From a checkpoint of a small class-conditioned image diffusion model.
Model: 7.4M parameters, widths [48, 96, 192, 192].
Rows from block 11, named by matrix and row number. Rows with one number belong to one channel. Each number is 128 + 24 x the weight over the matrix's rms, rounded and kept within 0 to 255. All counts start at 0.
# convs0: first 3x3 conv (model.decb.0.1.convs.0.weight, 192x192x3x3, standardized in use), inputs 121-131, a 3x3 kernel for each
# convs1: second 3x3 conv (model.decb.0.1.convs.1.weight, 192x192x3x3, standardized in use, transposed), outputs 121-131, a 3x3 kernel for each
convs0.22 [143 193 111 169 134 146  81 138 154 151 142 192 122 115 143 132 115 132 149  95 139 134 118 147 131 113 127 105 110 164 149 118  99 112  97 122 118 140 144 115 106 167 150 124 119 148  93 129 112 126 121 189 127 134  97 143 130 159 106 162 115 156 175 156 136 139 178 116 129 167 117 115 117 139 128 142 139 132 148 135 136 154 124 144 145 166 110  70 122 160 172 130 134 148 151 114 149 120 114]
convs0.23 [166  66  93 172 123 161 100 214 101 105 115 160 177 175  62  86  84 119 131  86 166 175 108  99 171 169 123 134  98 180 159 125 108  84 145 114 131  52 131 178 120 111 110 194 101 125 104 108 102 100 189 178 107 102 116  58 117 175 126  85 122 165 109 141 113 129 133 155  85 114 114 146 132  94 137 157 114 124 109 173  84 126  90  82 155 153 113 100 146 125 126 121  88 132 110 137 140 176 131]
convs0.24 [161 137 117  91 126 125 116 137 121 134  87 129 155 112 146 103 137 112 129 128  96 111 115 147 110  96 139 113 121 124 106 125 135 134 101 109 150 139 119 123 115 129  94 125 145 148 124 144 136 118 105 133 161 115 171 146 108 135 153 118 132 144 111 123 138 138 109  97 119 134 151  90 143 146  98 145 100 123 118 138 107 149 139  97 136 128 123 138 137 140  82 143 146 117 122 146 123 141 135]
convs0.25 [148 100 116 126 142 136 151 137 148 159 129 127 117 167 140 121  76 128 117 147 133 176 109  99 136 145 162 130  97 159 123 150 121 119 106 124 136 155  87 108  82 189 157 106 145 124 144 118 143 150 113 176 124  91 121 162 162 153 108  92  97 120 134 175 151 122  97 177 174 137 175  80 154 128 130 114  77 169 149 145 116 117 136 158 135 137  94 116 151 154 147 125 117 142 122 102 128 139  94]
convs0.26 [133 165 110 176  71 135 106 148 126 150 105 123 149 148 118 150 137 126 108 168 140 155 119 100  81 115 142 153 121  99 177 103 151 140 129 128 123 121 133 162  85 117 146  84 123 125  99 137  92 171 149 142  95 122 143  71 143 104  91 142 120  78 110 150 127  80 157  92 113 106 172  99 147 134  51 108 123 113 119 133 157 129 159 140 138  54 113 149 143 101 150 138 131 136 150 130 111 131 148]
convs0.27 [ 76 116 196  63 119 175 171 147 195 106 119 127 141 139 117 130 120 124 123  97 100 148 103 117 131 124 150  85 105 218 103 123 157 162 161 144 124 109 132 153  89 120 114  93 103 125 118 118 120 119 122 123 113 115 101 116 152 117 109 144  92  93 140 113  87 115 106 108 131 128 147 160  98  84 148 125 105 162 122  98 141  97 124 144 123 134 138 145 148 186 108 111 109 119 116 117 137 112 108]
convs0.28 [144 126 136 134 137 128  91 136 115 114 118 110 137  88 100 160 143 114 108 117 114 121 144 130 125 145 122 119 108  97 136 118  97 117 129 122 143  88 115 100 123 134 157 141 164 151 129 119  95 149  91 118  86 138 129 135 129 130 122 141 128 117 143 127 157 136 140 111 130 131  96 151 121 141 103 137 132 133 110  91 148 132 122 115 113 111 130 123 114 107 161 105 161 123 132 103 122  98 119]
convs0.29 [ 95 245 125 153  28 134 129  74 148 142 153 103 103 110 167 141 131 150 118 163 139 156  79 141 142  89 138 150 148 117  84  30 106 112  88 158 126 128 142 118 109 169 157 127 132 139 115 145 138 127 112 116 112 135 159 134 109 134 156 148 150 139 131 101 160 155 130  75 126 105  74 111 125 187 124 151  96 129  85 119 169 118 159 155 126  34 113 144 130 127 141 143 121 118  86 151 117  73 121]
convs0.30 [148 124 152 133  95 126 124  57 137 111 155 129 115 119 120 138  98 114 114 162 128 113 148 101 114 138 111 128 100 148 110  98 110 137 142 126 151 112 117 120 159 133 113 160 133 130 116 118 134 129 129 125 128 111 102 118 145 101 133 150 145 163 137 155  98 131 109 111 118 135 129 133 132  94 121 108 123 120  98 110 132 117 111 134 109 146 137 137 146 130 130 120 104 118 137 123 142 144 133]
convs0.31 [137 135  95 161 129 165 107 105 152 119 132 152 119 110 115 155 123 111 134 127  94 154 128 128  99 143 132 163 129 104 153 109 118 105 125 112 103 145 103 151 131 130 171 126 121 118 115 147 170 112 141 106 124  93 147 129 133  96 139 129 148  94 134 110 136 144 133 134  90 102  99 159 130 125 126 150 110 101 125  93 120 158 133 133 132 140 117  97 136 124 147 118 102 164 128 100 112 110 128]
convs0.32 [ 83 104 145 144  93 128 133 157 103 144 130 118 166  92 140 102  81 144 128 112 142 124 109 164 118 109 119 134 125 132 162 115 112 105 120 131 159 155 125 130 123 121 119 106 146 124 116 133 118 113 140 113 124 160 126 155 146 143 131 152 146 140 117 136 143 164 137 113 146 136 110 138 104 141 137  99 111 144 130 145 159 136 112 159 136 144 120 104 160 139 135 137 116 123 100 149 118 119 145]
convs0.33 [138 116 102 109 175 113 109 148 161 133 129 152 105 105 112 159 138 152 100 102 160 107 161 131 106 130 103 129 110 150 178 162 169 123 145 112 155 166  85 113 121 105 129 134 139 124 107 108 165 103 142 168 108 137 139 139 108  86 116 132 131 137 133 125 142 145 131 109 136 110  69 143 112  84 122 127 114 145 136  86 134 156 144 147  80 137 108 116 126 103 106 101 125 100  92  97 127 129 138]
convs0.34 [119  92 105  90 102  90  96 103 118 116 148 134 234  94 143 121 198 138 103 147 100 113 104 159 135  80 137  83 131 100 190 125 111 111 150 164  88 109 136 134  75 106 143 132 114 142 113 166 117 142 161 150 119 111 109 103 106 118 139 150 119 116 117 126 134 131 121 101 120 130 130 111 122 142 124  97 123 121 143 105 140 114 120 158  96 154  75 123 136 159 156 129 145 128 156 137 146 141 116]
convs0.35 [ 96 104 128 158 179 170 179 102 146  68 194 150 111 104 173 136 115 127 121 171 115  95 143 108 151 137 120 156 111 143  68 162 146 144  99 106  85 136 125  99 147 127 148 125 149 153 136 113 106 122 115  94 177 166 127 109 140 114 129 144 154 141 116 150 108 122 125 172 157 111 123 144 105 138 152 111 140 178 145 108 143  91 133 135 150 151 120 155 131 112  89 104 108 119 164 128 172 115 159]
convs0.36 [118 124 116 116 151 135 104 120  89 139 112 118  95 122 117 123 113 117 118 107 106 123 169 120 122 105 149 125 132  86 122 116 123 103 147 107 124 117 117 126 143 139 124 139 118 117 145  91 132 164  96 134 103 144 117 134 128 135 115 109 140 119 150 148 122 126 153 130 127 119 136 115 157 136  97  82 122 134 141 108 107 129 140 141 146 136 145 101 121 115 111 122 135 103 122 119 100 141 117]
convs0.37 [108 104 171  87 150 142 160 127 127 112 173 118 107 147 153 140 116 114 144 144 132 115 183 113 162 109 134 129 126 123 101 161  81 118 140  76 134 132 127 150 135 146 144 136 155 140 132 131 107 199 100 144 157 107 152 147 144 143 133 112 142 119 124 132 106 131  99 203  93 132 177 131 120 123 148 141 190 111 129 186  98 105 163 177  73 161 140 137 144 141 109 166 165  94 128 134 139 118 132]
convs0.38 [153 163 140 107 140 103 122 125 123 151  86 174 166 101 103 133 126 152 157 151  99  84 164 122 129 113  97 109 139 110 109  87 124 137 111  96 125 117 146 140 247 102 114 141 106 142  82 153 116 156 147 122 106 121 130 118 169 145 161 139 105 112 163 111 139 126 132 149 118 111 132 128 161 110 120 185 131 111 119 103 118 122 204 144 124 128 121 121 100 129 151 138 156 150 141 100  92 125 112]
convs0.39 [ 63 146 189  70 106 143 123 134 134 119 100 111 122 169  99 156 125 177 113 105 144 116 117 149 167 125 164  97 189 191  88  89 149 119 115  91 108  78 119 115 158 149 151 182 134 118 108  77 120 170 126 145 152 137 143 108 139  76 159 122 125 160 170 135 136 115 129 135 144 127 123 117 119 112 120 154 118 109 141 141 167 104 119 159  85  89 119 139 125 101 122 116 136 102 144 140 156 143 122]
convs0.40 [153 117 153 123 106  97 113 144 100 150 129 145 138 129 144 187 119 160 121 108 114  98 112 125 156 124 149 125 125 130 133 106  92 109  78  96 146 162 123 126 148 141 117 172 118 133 138 134 127 111 133 143 147 150 112 134 119 134 129 157 128 182 111 131 158 173 169 188 128 163 149 158 138 156 106 129 186 123 152 159 149 137 139 178 108  94 122 129 131  94 171 113 158 147 122 111 138 125 137]
convs0.41 [167 131 131 117  66 110 142 113 108 120 116  81 115 102 117 127 112 155 211  99 121 120  59 126 128 177 117 156 139 169 144 113  93  89  84 131 132 141 135 135 160 154 115 214 153 132 150  80 144  96  93  90 108 126 160 150 106 128 146 108 175 152 101 115 131 117 106  84  85 108  92 135 176 119  73 145 112 105 119 120 120 135 124 115 123 114 120 190 153 112 135 153 108  97  96 109  98 113 155]
convs0.42 [139 127 116  99 130 145 123 118 121 192 163 183 172  66 146 208 108 148 108 159 138 152 112 127 150 128 121 125 123 105 105 157  96 106 131 114 108 139 102 142 172 179 122 106 102 139 146 101 130 144 138 122  87 165  95 146 122 118 199 133  91 120  74 107 133 193 110 142 139 158 113 133 156 133 121 151 151 132 145 121 126 139 183 122  70 155 121  99 128  89 150 120 122 151 108 126 104 123 126]
convs0.43 [139 162 183 163  69  99 125 144 121 149 102 138 152 162 118 133 155 121 125  29 122 124 240  46 129 126  84 155 124 151  81  90 156 161 136 130 152 120 127 114 135  97 113 114 128 124 121 149 151 106 133 148 152 126 110  99 130 104 171 117 140 126 107 131 109 134 128 163 123 159 143 161 109 137 142  79 204 150 135 122 138 100 176 134 121  22 154 152 115  99 135 136 155 165  89 136 136 147 111]
convs0.44 [142  92 141  74 126 137 197 134 127 115 150 127 142  72 114 131 134 130  87 129 128 132 135  86 168 107 101 151 172 110  72  90 148 112  79 147 103 105 102 170 116 138 101  46 144 132 154  80 123 166 118  90 104 150 107 150 111 176  93 117  94 131 149 101 182  57  95 104 148 137 156 127 137 182  62 154 100 157  99 109 158  77 136 135  79  47 148 144 167 107 119  99  94  68 151 159 131 112 119]
convs0.45 [128 110 129 135 151 111 129 115  98 137 150 126 107 143 139  97 132 121 152  90 148 134 148 124 111 158 115 134 128 122 148 101 133 153 119 156 136 153 120 140 114 101 117  96 122 104 128 127 109 116 172 136  97 120 141 106 119 104  93 116  88 113 107 140 119 136 123 115 124 129  94 114 101 128 113 109 160 123 126 146 142 120 162 136 127 112 103 126 114 105 153 142 134 138 116 111 117 118  95]
convs0.46 [133 165 147 108 106 126 127 115 134 122 157 154 109 163 104 107 143 144 130 118 104 129 108 155 130  91 128 119 102 156 111 143 124 102 146 152 100 126 109 145 117 144 128 123 137 140 136 120 117 123 155 126 156 124 124 108 120 159 130 119 106 124 125 126 139 143 127 112 112 116 113 132 142 158 121 144 118  97 128 105 115 128 149 132 118 124 102 120 141 138 125 117 168 124 125 134 125 143 141]
convs0.47 [138 161  91 177 110 103 106 110 177 142 138 134 163 135  92 139 103 149 201 163  96 184 121  97 128 129 161 101 121 121 120 118 148 129 159 128 161 156 144 178 131 102 132 140 135 112 117 131 132 111 112 147 126 109 138 121 101 152 135 166 141 112 127 153 125 122 150 138 133 128 140 105 179 111  79 145 129 120 137 141 113 183  98 134 172 116 133  92 152 151 135 122 148 162  62 108 104 172 144]
convs0.48 [144 142 122 169 130 146 140 131 126 119 150 119 140 105 131 132 111 144 116 134 127 121 142 134 155 122 142 137 114 111 129 167 114 126 134 121 104 164 101 125 146 160 133  96 150 153 123 113 134 120 128 148 143 116 145 130 132 113 143 127 152 111 131 119 115 136 148 127 125 131 109 121 137 110 143 118 117 131 142 136  96 138 137 110 146  91 142 133 151 133 127 139 145 140 133  97 143 136 139]
convs0.49 [ 82 150 127 156 131 129 122 109 138 135 167 122 154  75  76 137 123 126 155 110 121  78 105  79 156  57 150 129 113 116 114 147 151  80 112 109 151  64 134 124 125  67 133 119  88 169 127 124 139 141 107 132 120 145 139 108 135 100  71 132  97 137 150 137 119 142 114 152 116 145 101 127 152  98 131 140 168 121 125 152 125  99 107 140 155  61 156 127 144  94 104 161 118 113 114 158 116 102 133]
convs0.50 [ 91 174 133 193 132  53  84  82 167 110 132  53 187 120 131  76 121 140 169 130  70 128  98 146 164 101 170 168 111 102 133 140 123 103 134 124 118 129  95 104 121 169 103 151  91 136  90  90 132 132 163 116 107  93 105 148  83 105 124 162 109 184 132 108  88 148 161 151 119 111  52  73  92 119 106 157 147  85 133  50 126 117 134 132 121 165  75 123 130 164 129 156 120  52 137 144 103  95  65]
convs0.51 [ 90 136 136  93 170 104 116 190 124 117 135 123 129 158 181 113 114 100 141 170 108 144  76 102 139 101  82 145 144 109 115 155 140  96 143 184 145 130 105 156 131  96 155 155  79 130 101 129 130 135 166  93 121 148 144  93 122 107 152 166 139 150 113 126 111 118 155  93 123 144 117 128 133 131 120 151 171  76 119 118 138 102 147 130 109 164 115 148 160 106 133 140 161 104 155 136  94 131  95]
convs0.52 [144 112  94 143 159 194 134 189  78 109 159 124 155 134 130 153 161 122  77 141 144 154 163  74 138 117 111 106 169 135 113 124 206 126 133 121  95 119 137  88 162 121 128 121 131 171 133 118 122 121  89 140 170 121 115 146 152 135 113 138 153 134 130 143 151 122 179  99 122 120 132 146 113 121 117 164 131 150 145 128 116 105 152 140 101 135 207 103 128 153 142 133 144 120 168  85 144 139 108]
convs0.53 [125  61 147 124  94 102 141 188 126 109 161  88 142 234  87 135 154 105 121 183 119 103 253 155 158  21 124 158  94 151 152  39 116  87 183  99 132 123 150 158 134 141 127 157 176 163  83 122 142 105 160 105 203 145 168 117 140 141 150 149 138 110 146 122 160  95 122 170 140 149 113 134 146 161 104 108 127 136 137 130 126 180  87 137 159  62 108 118 193 144 156 121  97 140  84 110 141 196 150]
convs0.54 [135 117 156 129 137 163 110 131  99 163 140 118 148 135 118 125 143 150 199 105 112 148 149 127 150 104 157 128  86 133 155 131 125  99  89 118 126 130 179  90 135 109 136 155 170 164 130 123 129 103 136 124 142 136 127 141 114 126 129 124 183 165  99 146 127 133 158 164 193 104 106 123 130 113 158 137 132 147 123  89 120 109 136 110 122 157 107 136 105 106 164 129  75 124 183 143 124  93 118]
convs0.55 [142 124 203 120  97 136 155  72 123 114 160 134 189 112 109 159  85 137  99  92  74 103 132 160 152 140 139 160 140 158  92 150 142 198 123  41 145 118 164 124 125 111 108 125  94 142 118 107 123 119 113 121 132 159 107  90 129 107 102 167 104 133 152 153 141 151 192 107 120 119  88 134 123 108 144 155 132 134 153 100 104 113 144 211 120  95 156 113 101  90 123 167 116 105 135 173 131  74 137]
convs0.56 [142 113 152 121 122 116  98 150 130 116 128 119 153 140 110 146 150 149 127  93 143 112 145 135 135 123 133 126 130 110 134 104 141 118 165 122 115 131  86 117 156 160 146 145 113 105 114 107 190 128 155 133 130 149 126 111 144 117 108 131 139 111 144 134 126 124 123 150 171 102 117 154  87 140 138 142 168 179 124 103 130 147 141 115 115 124 105 127 144 164 144 130 126 111 119 134 118 155 159]
convs1.22 [ 91 161 190 134 146 153 132 136  93 106 168 143 162 172 141 138 125 152 129 157 133 121 144 158 159 106 159  90 148 130 124 154 176 102 119 145 143 127 101 107 149 145 116 141 152 103  80 100  72 164 152 121 148 144 148 167  64 140 116 133 154 150 173 132 136 133 127 187 122 144 116 127  82 140 147 138 148 111 146 136 100 121 118 148 150 133 102 206  83  89 148 168 134 117 127 122 141 135 181]
convs1.23 [134 133 127  91 140 171 136 146 122 111 151 148 171 133 114 108 118 131 157 122 111 137 164 142 126 113 107 111 128 121 129 136 196 156  99 117 101 130 163 135  98 159 166 116 113 118 108 166  94 137 147 155 111 113 160 113 110 116 129 121 145 118 169  99 176 123 142  93 181 114 108 146 127 168  97 110 133 141 119 163 145 120 128 138 106 157 101 141 103 139 124 132 104 126 116 132 143 112 137]
convs1.24 [134 124 135 126 119 129 137 121 127 125 129 128 128 125 130 125 129 126 122 127 130 123 127 129 120 126 125 111 158 109 145 123  83 125 137 155 152 150 135 128 109 113 126 121 112 147 120 111 135 117 123 110 122 146 146 135 104 123 153 107 153  66 171 122  97 131 127 130 125 163 124 133 133 129 128 130 124 124 121 123 119 118 117 126 109 153 131 135  88 162 132 105 169 165 164 116  98 145  60]
convs1.25 [160 126 121 129 136 117 119 140 145 130 125 123 124 130 127 121 128 120 126 129 125 124 127 125 120 128 121  79 110 137 128 127 152 139 129 162 118 128 119 111 142 150 133 131 113 128 147 111 108 129 144 114 117 127 108 137 123 129 128  85 184 117 127 141  94 108 183 147 111 103 142 106 127 120 126 120 122 127 118 129 130 103 138 192 133 139 117 130 120 108 142 152 150  92  91 126 144 119 119]
convs1.26 [147 123 121 118 185  97 132 115  88  80 128 137 179 123  99 140 134 106  95  92 142 125 154  89 120 165 143 152 176 139 100 151 133 139 129 112 115  76 155 116 207 130 102 126 182 123 120 171 117 179  96 126 141 118 116 105 118 129 112 141 140 158 140 127 162  83 137 107 118  95  99 156 169  85 130 156 125  87 162 175 132 112 116 124  86 133 177 122 120 162 133 122 133 144 142 128 118 159 133]
convs1.27 [116 162 144  91 170 146 131 151 130 150 140 117  90 112 134 124 102  97 156 128 114 143 167 124 142 164 145 138 129 162 140 150 115 112 171 129 101 128 145  93 112  88 155 161 137 150 192 141 131  87 148 139 115 134  99 134 108 139 130 137 118 102 159 185 124  88  98 177  95 136 180 118 148 153 125 172 161 127 114 172  91 152 142 126 120 129 148  68 132 134 142 158 137 154 134 118 135 111  86]
convs1.28 [122 138 153 162 144 126 117  85 124 119 124 128 137 120 114 127 109 120 115 124 137 129 125 121 120 121 122 130 122 135 103 109 115 177 117 135 129 139 146 102 113 170 150 104  84 103 105 137 106 103 138 180 113 165 131 123 124 116 124 113 133  94 180 140 165 120 154 104 106 116 129 130 132 139 131 118 112 110 126 129 143 125  92 110 145 157 112 100 128 146 101 112 124 158 123 117  99 160 184]
convs1.29 [132  94 123 155  98 146 115 181  99 132 151 130 180 152 103 116 111 150 121 119 130 118 150 125 151 162 111 143 129  69 127 146 169  97  93 128 148 136 125 158 160 111 136  97 166 131 130 139 105 142 138 132 131 129 136 153 142  94 134 144 170  71  92 120  76 127 160  98 115 121 179 155 174 174 152 142 103 144 118 155 123 102  85 112 129  93 124 184 153 125 107 131 136 124 133 139 133 100 156]
convs1.30 [144 130 129 147 135 113 153 130 128 118  98 147 127 138 142 121 105 142 126 115 132 131 118 119 130 108 130 122 168 135 145 125  99 134 122 157 117 134 120 125 110 129 136 114 133 133 142 139 106 120 142  97 138 127 151 113  84 144 115 147 112 126 129 145 103 104 142 125 105 133 113 145 117 111 137 131 125 149 114 112 128 146 121 138 140 107  91  92 139 120 138 148 102 102 142 120 143  87 174]
convs1.31 [136 142 133 147 120 136 128 130 133 118 114 127 125 128 134 125 116 106 119 124 137 124 127 134 121 127 123 134 117 137 125 112 166 112 145 129 133 136 103 118 132 140 109 130 127 157 111 151 125  81 109 134 125 109 128 126 136  98 127 154 126 101 147 131 162 116 110 145 171 120 107 134 130 137 131 131 124 120 119 121 120 160  90 135 157 146 120 116 114 105 150 159  98 137 109  99 131 138 145]
convs1.32 [118 122 120 123 107 163 132 153 146 135 117 136 127 124 144 132 101 121 117 124 129 132 126 119 145 133 125 122 124 115 109 184  98 134 132 143 139 116 135 113 143 134 114 117 125 129 119 166 110  91 129 136 138 130  77 131  99 151 147 185 113  85 160 116 160 124 163 119 105 141 114 131 128 133 131 132 108 118 119 131 140 134 106 125 112 146 149 120  95 150 151 121 151 139 112  87  87 141 151]
convs1.33 [141 116 118  70 137 137 107 158  88 108 155 166 117 145 109 163 110 151 128 114 118 106 121 133  75 100 124 159  85 111 100 143 165 119 148 139 132 115 135  52 109 129 123 161 147 133 120 120 190 160 186 124 158 133 108 123 167 133 120  84 127 111 112 100 123 119 149 121 132 124 164 122  81 100  76 131 146 122 163 194 165 132 144 116 110  96  77 155 108 155 137 161 115 105 162 141 124  93 118]
convs1.34 [117  55 107 148  86  97 159  91 141 158  87  95 123 113 139 143  98 139  75 138 153 152  89 170 131 126 121 145 160 116 153 164 140  81 134 123 120  91 135 157 108  87  83 147 156 175 191 121 109 141 106 146  96 120  90 120 138 120 114 154 149 153 116  90 126 181 126 173 154  95 144 170 135 131 123 112 159 139 134 114 138 119 129  92 146 174 127  91 125 117 170 148  85  93 155 153 110 117 119]
convs1.35 [117 108 163 147  90 123  83 181  91 126 108 138 135 155 121 143 104 102 139 122 148 203 129 110 121 133 132 135 112 146 113 128 151 132 155  96  85 164 121 132  91 152 163 173 115  93 123 173 133 137 128 126 110 145 116 128 116 184 107 139 149 148 134 141 124 151 127 159 128 124  92 134 146 115  98 124 144 105 128 111 149 118 105 159 122 164 118 128 129  91 147 123 140 123 130 127 116 180 105]
convs1.36 [149 133 147 138 126 131 122  96 131 120 122 117 141 132 115 117 123 119 122 124 124 123 125 124 122 125 122 151 118 122 155 112 148 137  94 151 120 128 141 124 136 145 102 100 140 138 124  98 100 129 118 147 144 145 100  88 134 150 132 137 156 153 149 147 123 112 146 129  88 131 143 110 133 119 123 136 121 130 144 150 140 116 130 112 158 119 141 103 136 119 115 127 135 123 132 157 135 136 127]
convs1.37 [148 144 159 157 120  98 137 122 123  94 171 106 149 188 127 158 151 113 112 106 137 115 125 149 112 135 119 133  87 105 112 167 104 156 109 137 165 145 106 134 177 123  99  84 132 150 209 138  98 136 145  76  87 122 152 178  97 175 117 114 136 109 147  89 141 144 131 129  97 114  88 123 127 138 110 136 107 128 125 126 136 151 151  97 121 207 118  79 142 131 118 114  96 127 143 120  90 182 125]
convs1.38 [145 110 153  92 208 169 173 117 121 110 116 124 111 127 128 128 114 145  94 124 114 116 145 187 122 168 193  96 126 176 130 103  94 116 180 149 118  99 113 107 172 166 115 177 134  87 139  87 120 123 114 153 147  98 125 104 113 148 125 103 115 161 104  91 103 165 175 159 166 138 120  57 128 105 129 127 167 150 121 151 124 137 148 142 165  93 166 108  93  83 166 149 121 130 136 128 107 101 137]
convs1.39 [137 123 139 124 173  80 191 103  49 147 149 159 111 105 140 122 114  93 161 123 169  99 129 147  99 126 112  97 105  93 149 158  76 140 149 162 140  82 113 147 172 142 136 121 158  96  96  93 152 113 153 140 111 114  76 163  98 149  45  87 102  66 153 161 160 101 154 149 133 143 110 108 110 112 127 192  96  81 165 136 183 145 112 132  92 153  91 112 195 118 123  77 142 139 123  89 125 112  57]
convs1.40 [134 152 148 116 157 149 121  67 114 115 153 159 115 122 109  96 131 148 129 160 127  91 175  99  80 131 125 137 122 124  68  89 121 104 135 140 157 105 133 134 129 103 133 193  85 143 112 105 147  95 116 165 151 151 136 134 119 147 101  88 145 182 102 123  94 122 143  84  77  97 122 111 151 205 126 105 100 131 103 164  60 118 145 103 141  94  73 124 158 162 128 171 140  86 141 150 104 154 171]
convs1.41 [113 123  77 107 100 114  69 102 144 128 145 161  74  71  99 116 122 110 141 133 148 160 147 140 167 157 118 137 128 110 157 132 157 140  98 111 110 154  62 162 162 136 138 115 125 126 141 122 138 105 115 154 106 113 100  39 149 128 182  73 111 121 141  91 113  84 119 159 193  97 187 141 109 124 162  95 138  86 105 128 128 119 163 139 141 129 155 110  97 118  94 128 172 139 154 113  78 124 110]
convs1.42 [130 140 110 190 122  97 119 115 161 102 124 126 154 157 128 123 134  81 130  83 122 176 255 151 143 187 131 166 161 123  94 151 108 122 116 104 161 122 150 197 171 127 174  64 102 167 108 117  87 110 109 137 161 148 128 116 151 127 116 143 135 183  97 152 178 132 140  96 132 117  91 113 116 166  86 148 180 121 143 128 112 144 109  96 113 116 101 161 127  84 123 161 129 107 107 157 109 158 123]
convs1.43 [132 151 115  90 191 108 119  58 147 121 111 145 142  84 129 169 145 124 139 106 135 121  83 107 127 123 135 128 109 133 165 118  87 129 148 122 138 142 130 133  64 101 141 126 150 138 124 137 124 121 103 125  94 166 110 128 150 139 127  95 140 119 144 121 130 130  95 113 115 102 160 117 127  97 135 123  64 145 125  97 133 114 121 149 138 173 119 127 102 111 153  92 115 109 178 121 113 118 142]
convs1.44 [113 120 124 120 151 122  91 149 111  80 141 142 128 142 124 163 128 118 152 146 135 148 101 117 151 119 144 139 117 140  97 148 130 159 141 111 141  89 134 138 152  99 121 177 129  87 141 137 158 113 155 124 115 125 123 118 145 186  63  84 119 152 173 149 139  87 143 108 185  91 150 137 103 166 100 112 126 130 158 133 128 143 103 140 102 142 172 149 120  95 119  87 153 157 131 137 123 116 112]
convs1.45 [132  67 103 107  73 113 186 151 146 127 120 140 103  94 121  89 157 134 134 142 117 116 130 115 124 124 115 149 151 101 158 147 137 122 126 139 108 108 114 107 115 116 139 132 113 162 181 132 128 104  98 113 169 102  87 187 134 156 151  99 119 136  94 102 130 104 145 134 139 135 145 136 144 150 126 104 121 128 116 121  98 150 160 119  67 135 105 141  60 160 120 148 114 153 141 141  97 132 126]
convs1.46 [120  94 135 140 109 151 155 133 148 105 136 132 137 124 140 119 102 118 127 145 125 135 136 122 137 128 128 114 126 154 131 139 108 165 110 160 133 134 141 129 113 133 123 141 119 133 107 132 118 132 123 122 137 141  98 157  96 162 109 148 148 102 116 152 146 115 153  90 156 127 105 137 138 134 145 121 106 149 125 107 126  77  81 134 153 176 123 102 154 123 152 113 139  91 132 189 131 124 130]
convs1.47 [141 101 144 135 109 126 148 128 120 124 129 110 138 105 110 109 162 144 130 133 135 150 137 114 137 137  87 118 130 113 130  80  98 155  94 164 108  90 132 167 138 114 154 138 110 145 127 128 137  77 144 104 149 137 115 131 139 152 139 137 130 147 115 131 103 120 150 118 112 142 152  75 109 133 145 132 120 124 137 116 136 120 174 152 101  88 135 150 128 114  93 114 158 125 127 128 170 106 126]
convs1.48 [129 127 123 119 137 124 135 131 134 138 129 128 133 123 126 127 121 121 122 128 129 122 126 130 122 126 126 141 155 113 168 121 117 107  92 152 145 149 124 135 102 116 116 129 118 147 161 142 122 107 106 117 128 118 128 162 114  84 128 115 142 144 122 128  94 141 121 140 121 154 142 121 137 134 133 130 122 122 120 125 123 147 131  99 105 134 116 179 100 125 117 154 113 120 143 133  93 125 185]
convs1.49 [130 138 120 113 177 179 153 116 100 132 120  96 132 118 151 175 169 156 122 130 131 114  82 110 101  55 137 152  79 148 143 152 145 138 132 122 141  53 105  91  69 167 162 136 134  81 123  92 123 136 118 119 171 132 147 112 137 130 129  70  90 111 172 159 139 109  93 128 154 104 149 115 147 116 147  99  70 131 111  77 140 131 118 127 128 148 121 135 108 126 124 108 177 108 106 173 147 112 104]
convs1.50 [ 96 136 109 141 133 148 116 136 119 113 111 142 150 148 126 107 167 118 139 122  84 192 176 121 111 127 132 130 104 110 148 115 150 125 120 125 110 111 120 143 130 161 108 150 133 113 134 145 131 142 112 153 104 145 128  97 150 100 170  96 143  76 133 166 119 112 107 156 133 103 124 156  99 123  98 138 142 134 164 134 127 147 152 106 105 103 140 128 138 150 129 138  95 108 124 188 133 121 128]
convs1.51 [123 163 152 115 155 136 101 108 141  66 142 111 165 109 133 122 115 130 127 164 108 137 116 111 116 129 119 114 148 105  91 136 141 141 117  88  79  98 134 138 107 132 111 187 142 125  83 144  67 148 164 128 159 146 117 140 163 136 101 135 175 110 131 126 164 100 126 127 157  80 138 145 144 153 139 117 140 129  97 151 110 133  97 163 124 130 115 181  76 113 157 111 133 109 143  91 121 111 136]
convs1.52 [156 132 136 179 183 182 133 132 124  87  93 116 179 168 114 135 158 110 139 123 135 152  84 128 107 122 149 132 135 149 127 124 168 143 141 107 139 194 134  63 148 164 122 150 163 126 131 180  92 190 144 158  93 119 120 124  92 108  53 110 104 113 124 104 148 160 153 143 116 117  97 126 101 157 137 150 103  98 172  92 132 116 115 190  76 161 133 122 180 143 154 123 117 116 143 159 128 127 138]
convs1.53 [149  88 140 115 143 113 151 146 156  85 131 112 120  64 150 142 128 155 117  72 135 108 150 125 156 150 120 145 221 147 117 138 155 150 100 102 171 108 139  92 117  86 161 105 105 125  97 123 131 117 123 126 129 130 103 152 122  78 104 139 112 138 130 157 138 132  88  75 126 115 131 174 135  88 141 144  93 139 123  82 131 100  58 120 170 144  88 126 153 121 135  91 167 134  72  97 152 126 114]
convs1.54 [139 135 118 138 115 122 132 118 108 116 129 134 117 139 119 121 140 127 127 131 128 129 136 126 124 128 122 151  72 145 136 103 135 173 135 141 138 101 121 132 144 126 117 109 131 146 145 125  90 159 162 101  87 132 153 191 120 114 118 117 126  82 127 108 129 145 128 141 128 138  90 126 137 134 130 136 130 105 140 125 118 119 122 127 138 121 165 101 136 134 114 124 130 107 115 139 150 125 127]
convs1.55 [104 128 146 130 150 105 126  82 111 180  94 164 126 119 123 157 128 140  98 100 105 169 154 112 140  89 115 170 106 105 135  63 216  95  73 160  90 158 127 137  85 180 138  76 147 139  80 156 109 183 120 138 134 200 117 146  92 151 126 158  92  96 168 127 127 154 118 102 148  91  59 169 128  95 114 158 148 107 114 119 127 142 135 117 104  94 123 124 133 168 135 150 124  99 138 150 178 111 105]
convs1.56 [125 127 110 108 125 113 143 157 148 129 125 122 126 132 127 117 129 127 120 114 120 125 130 132 120 123 129 139 118 104 131 119 117 148 119 156 130 152 133 136 117 114 132 108 122 141 128 132 142 110 123 102 108 130 181 123 114 108 140 118  93 172 118 119 127 121 107 155 103 141 130 151 137 139 124 125 131 119 113 127 115 102 150 106 121 114 120 170 131 118 133 136 115 142 156 152 123 110 117]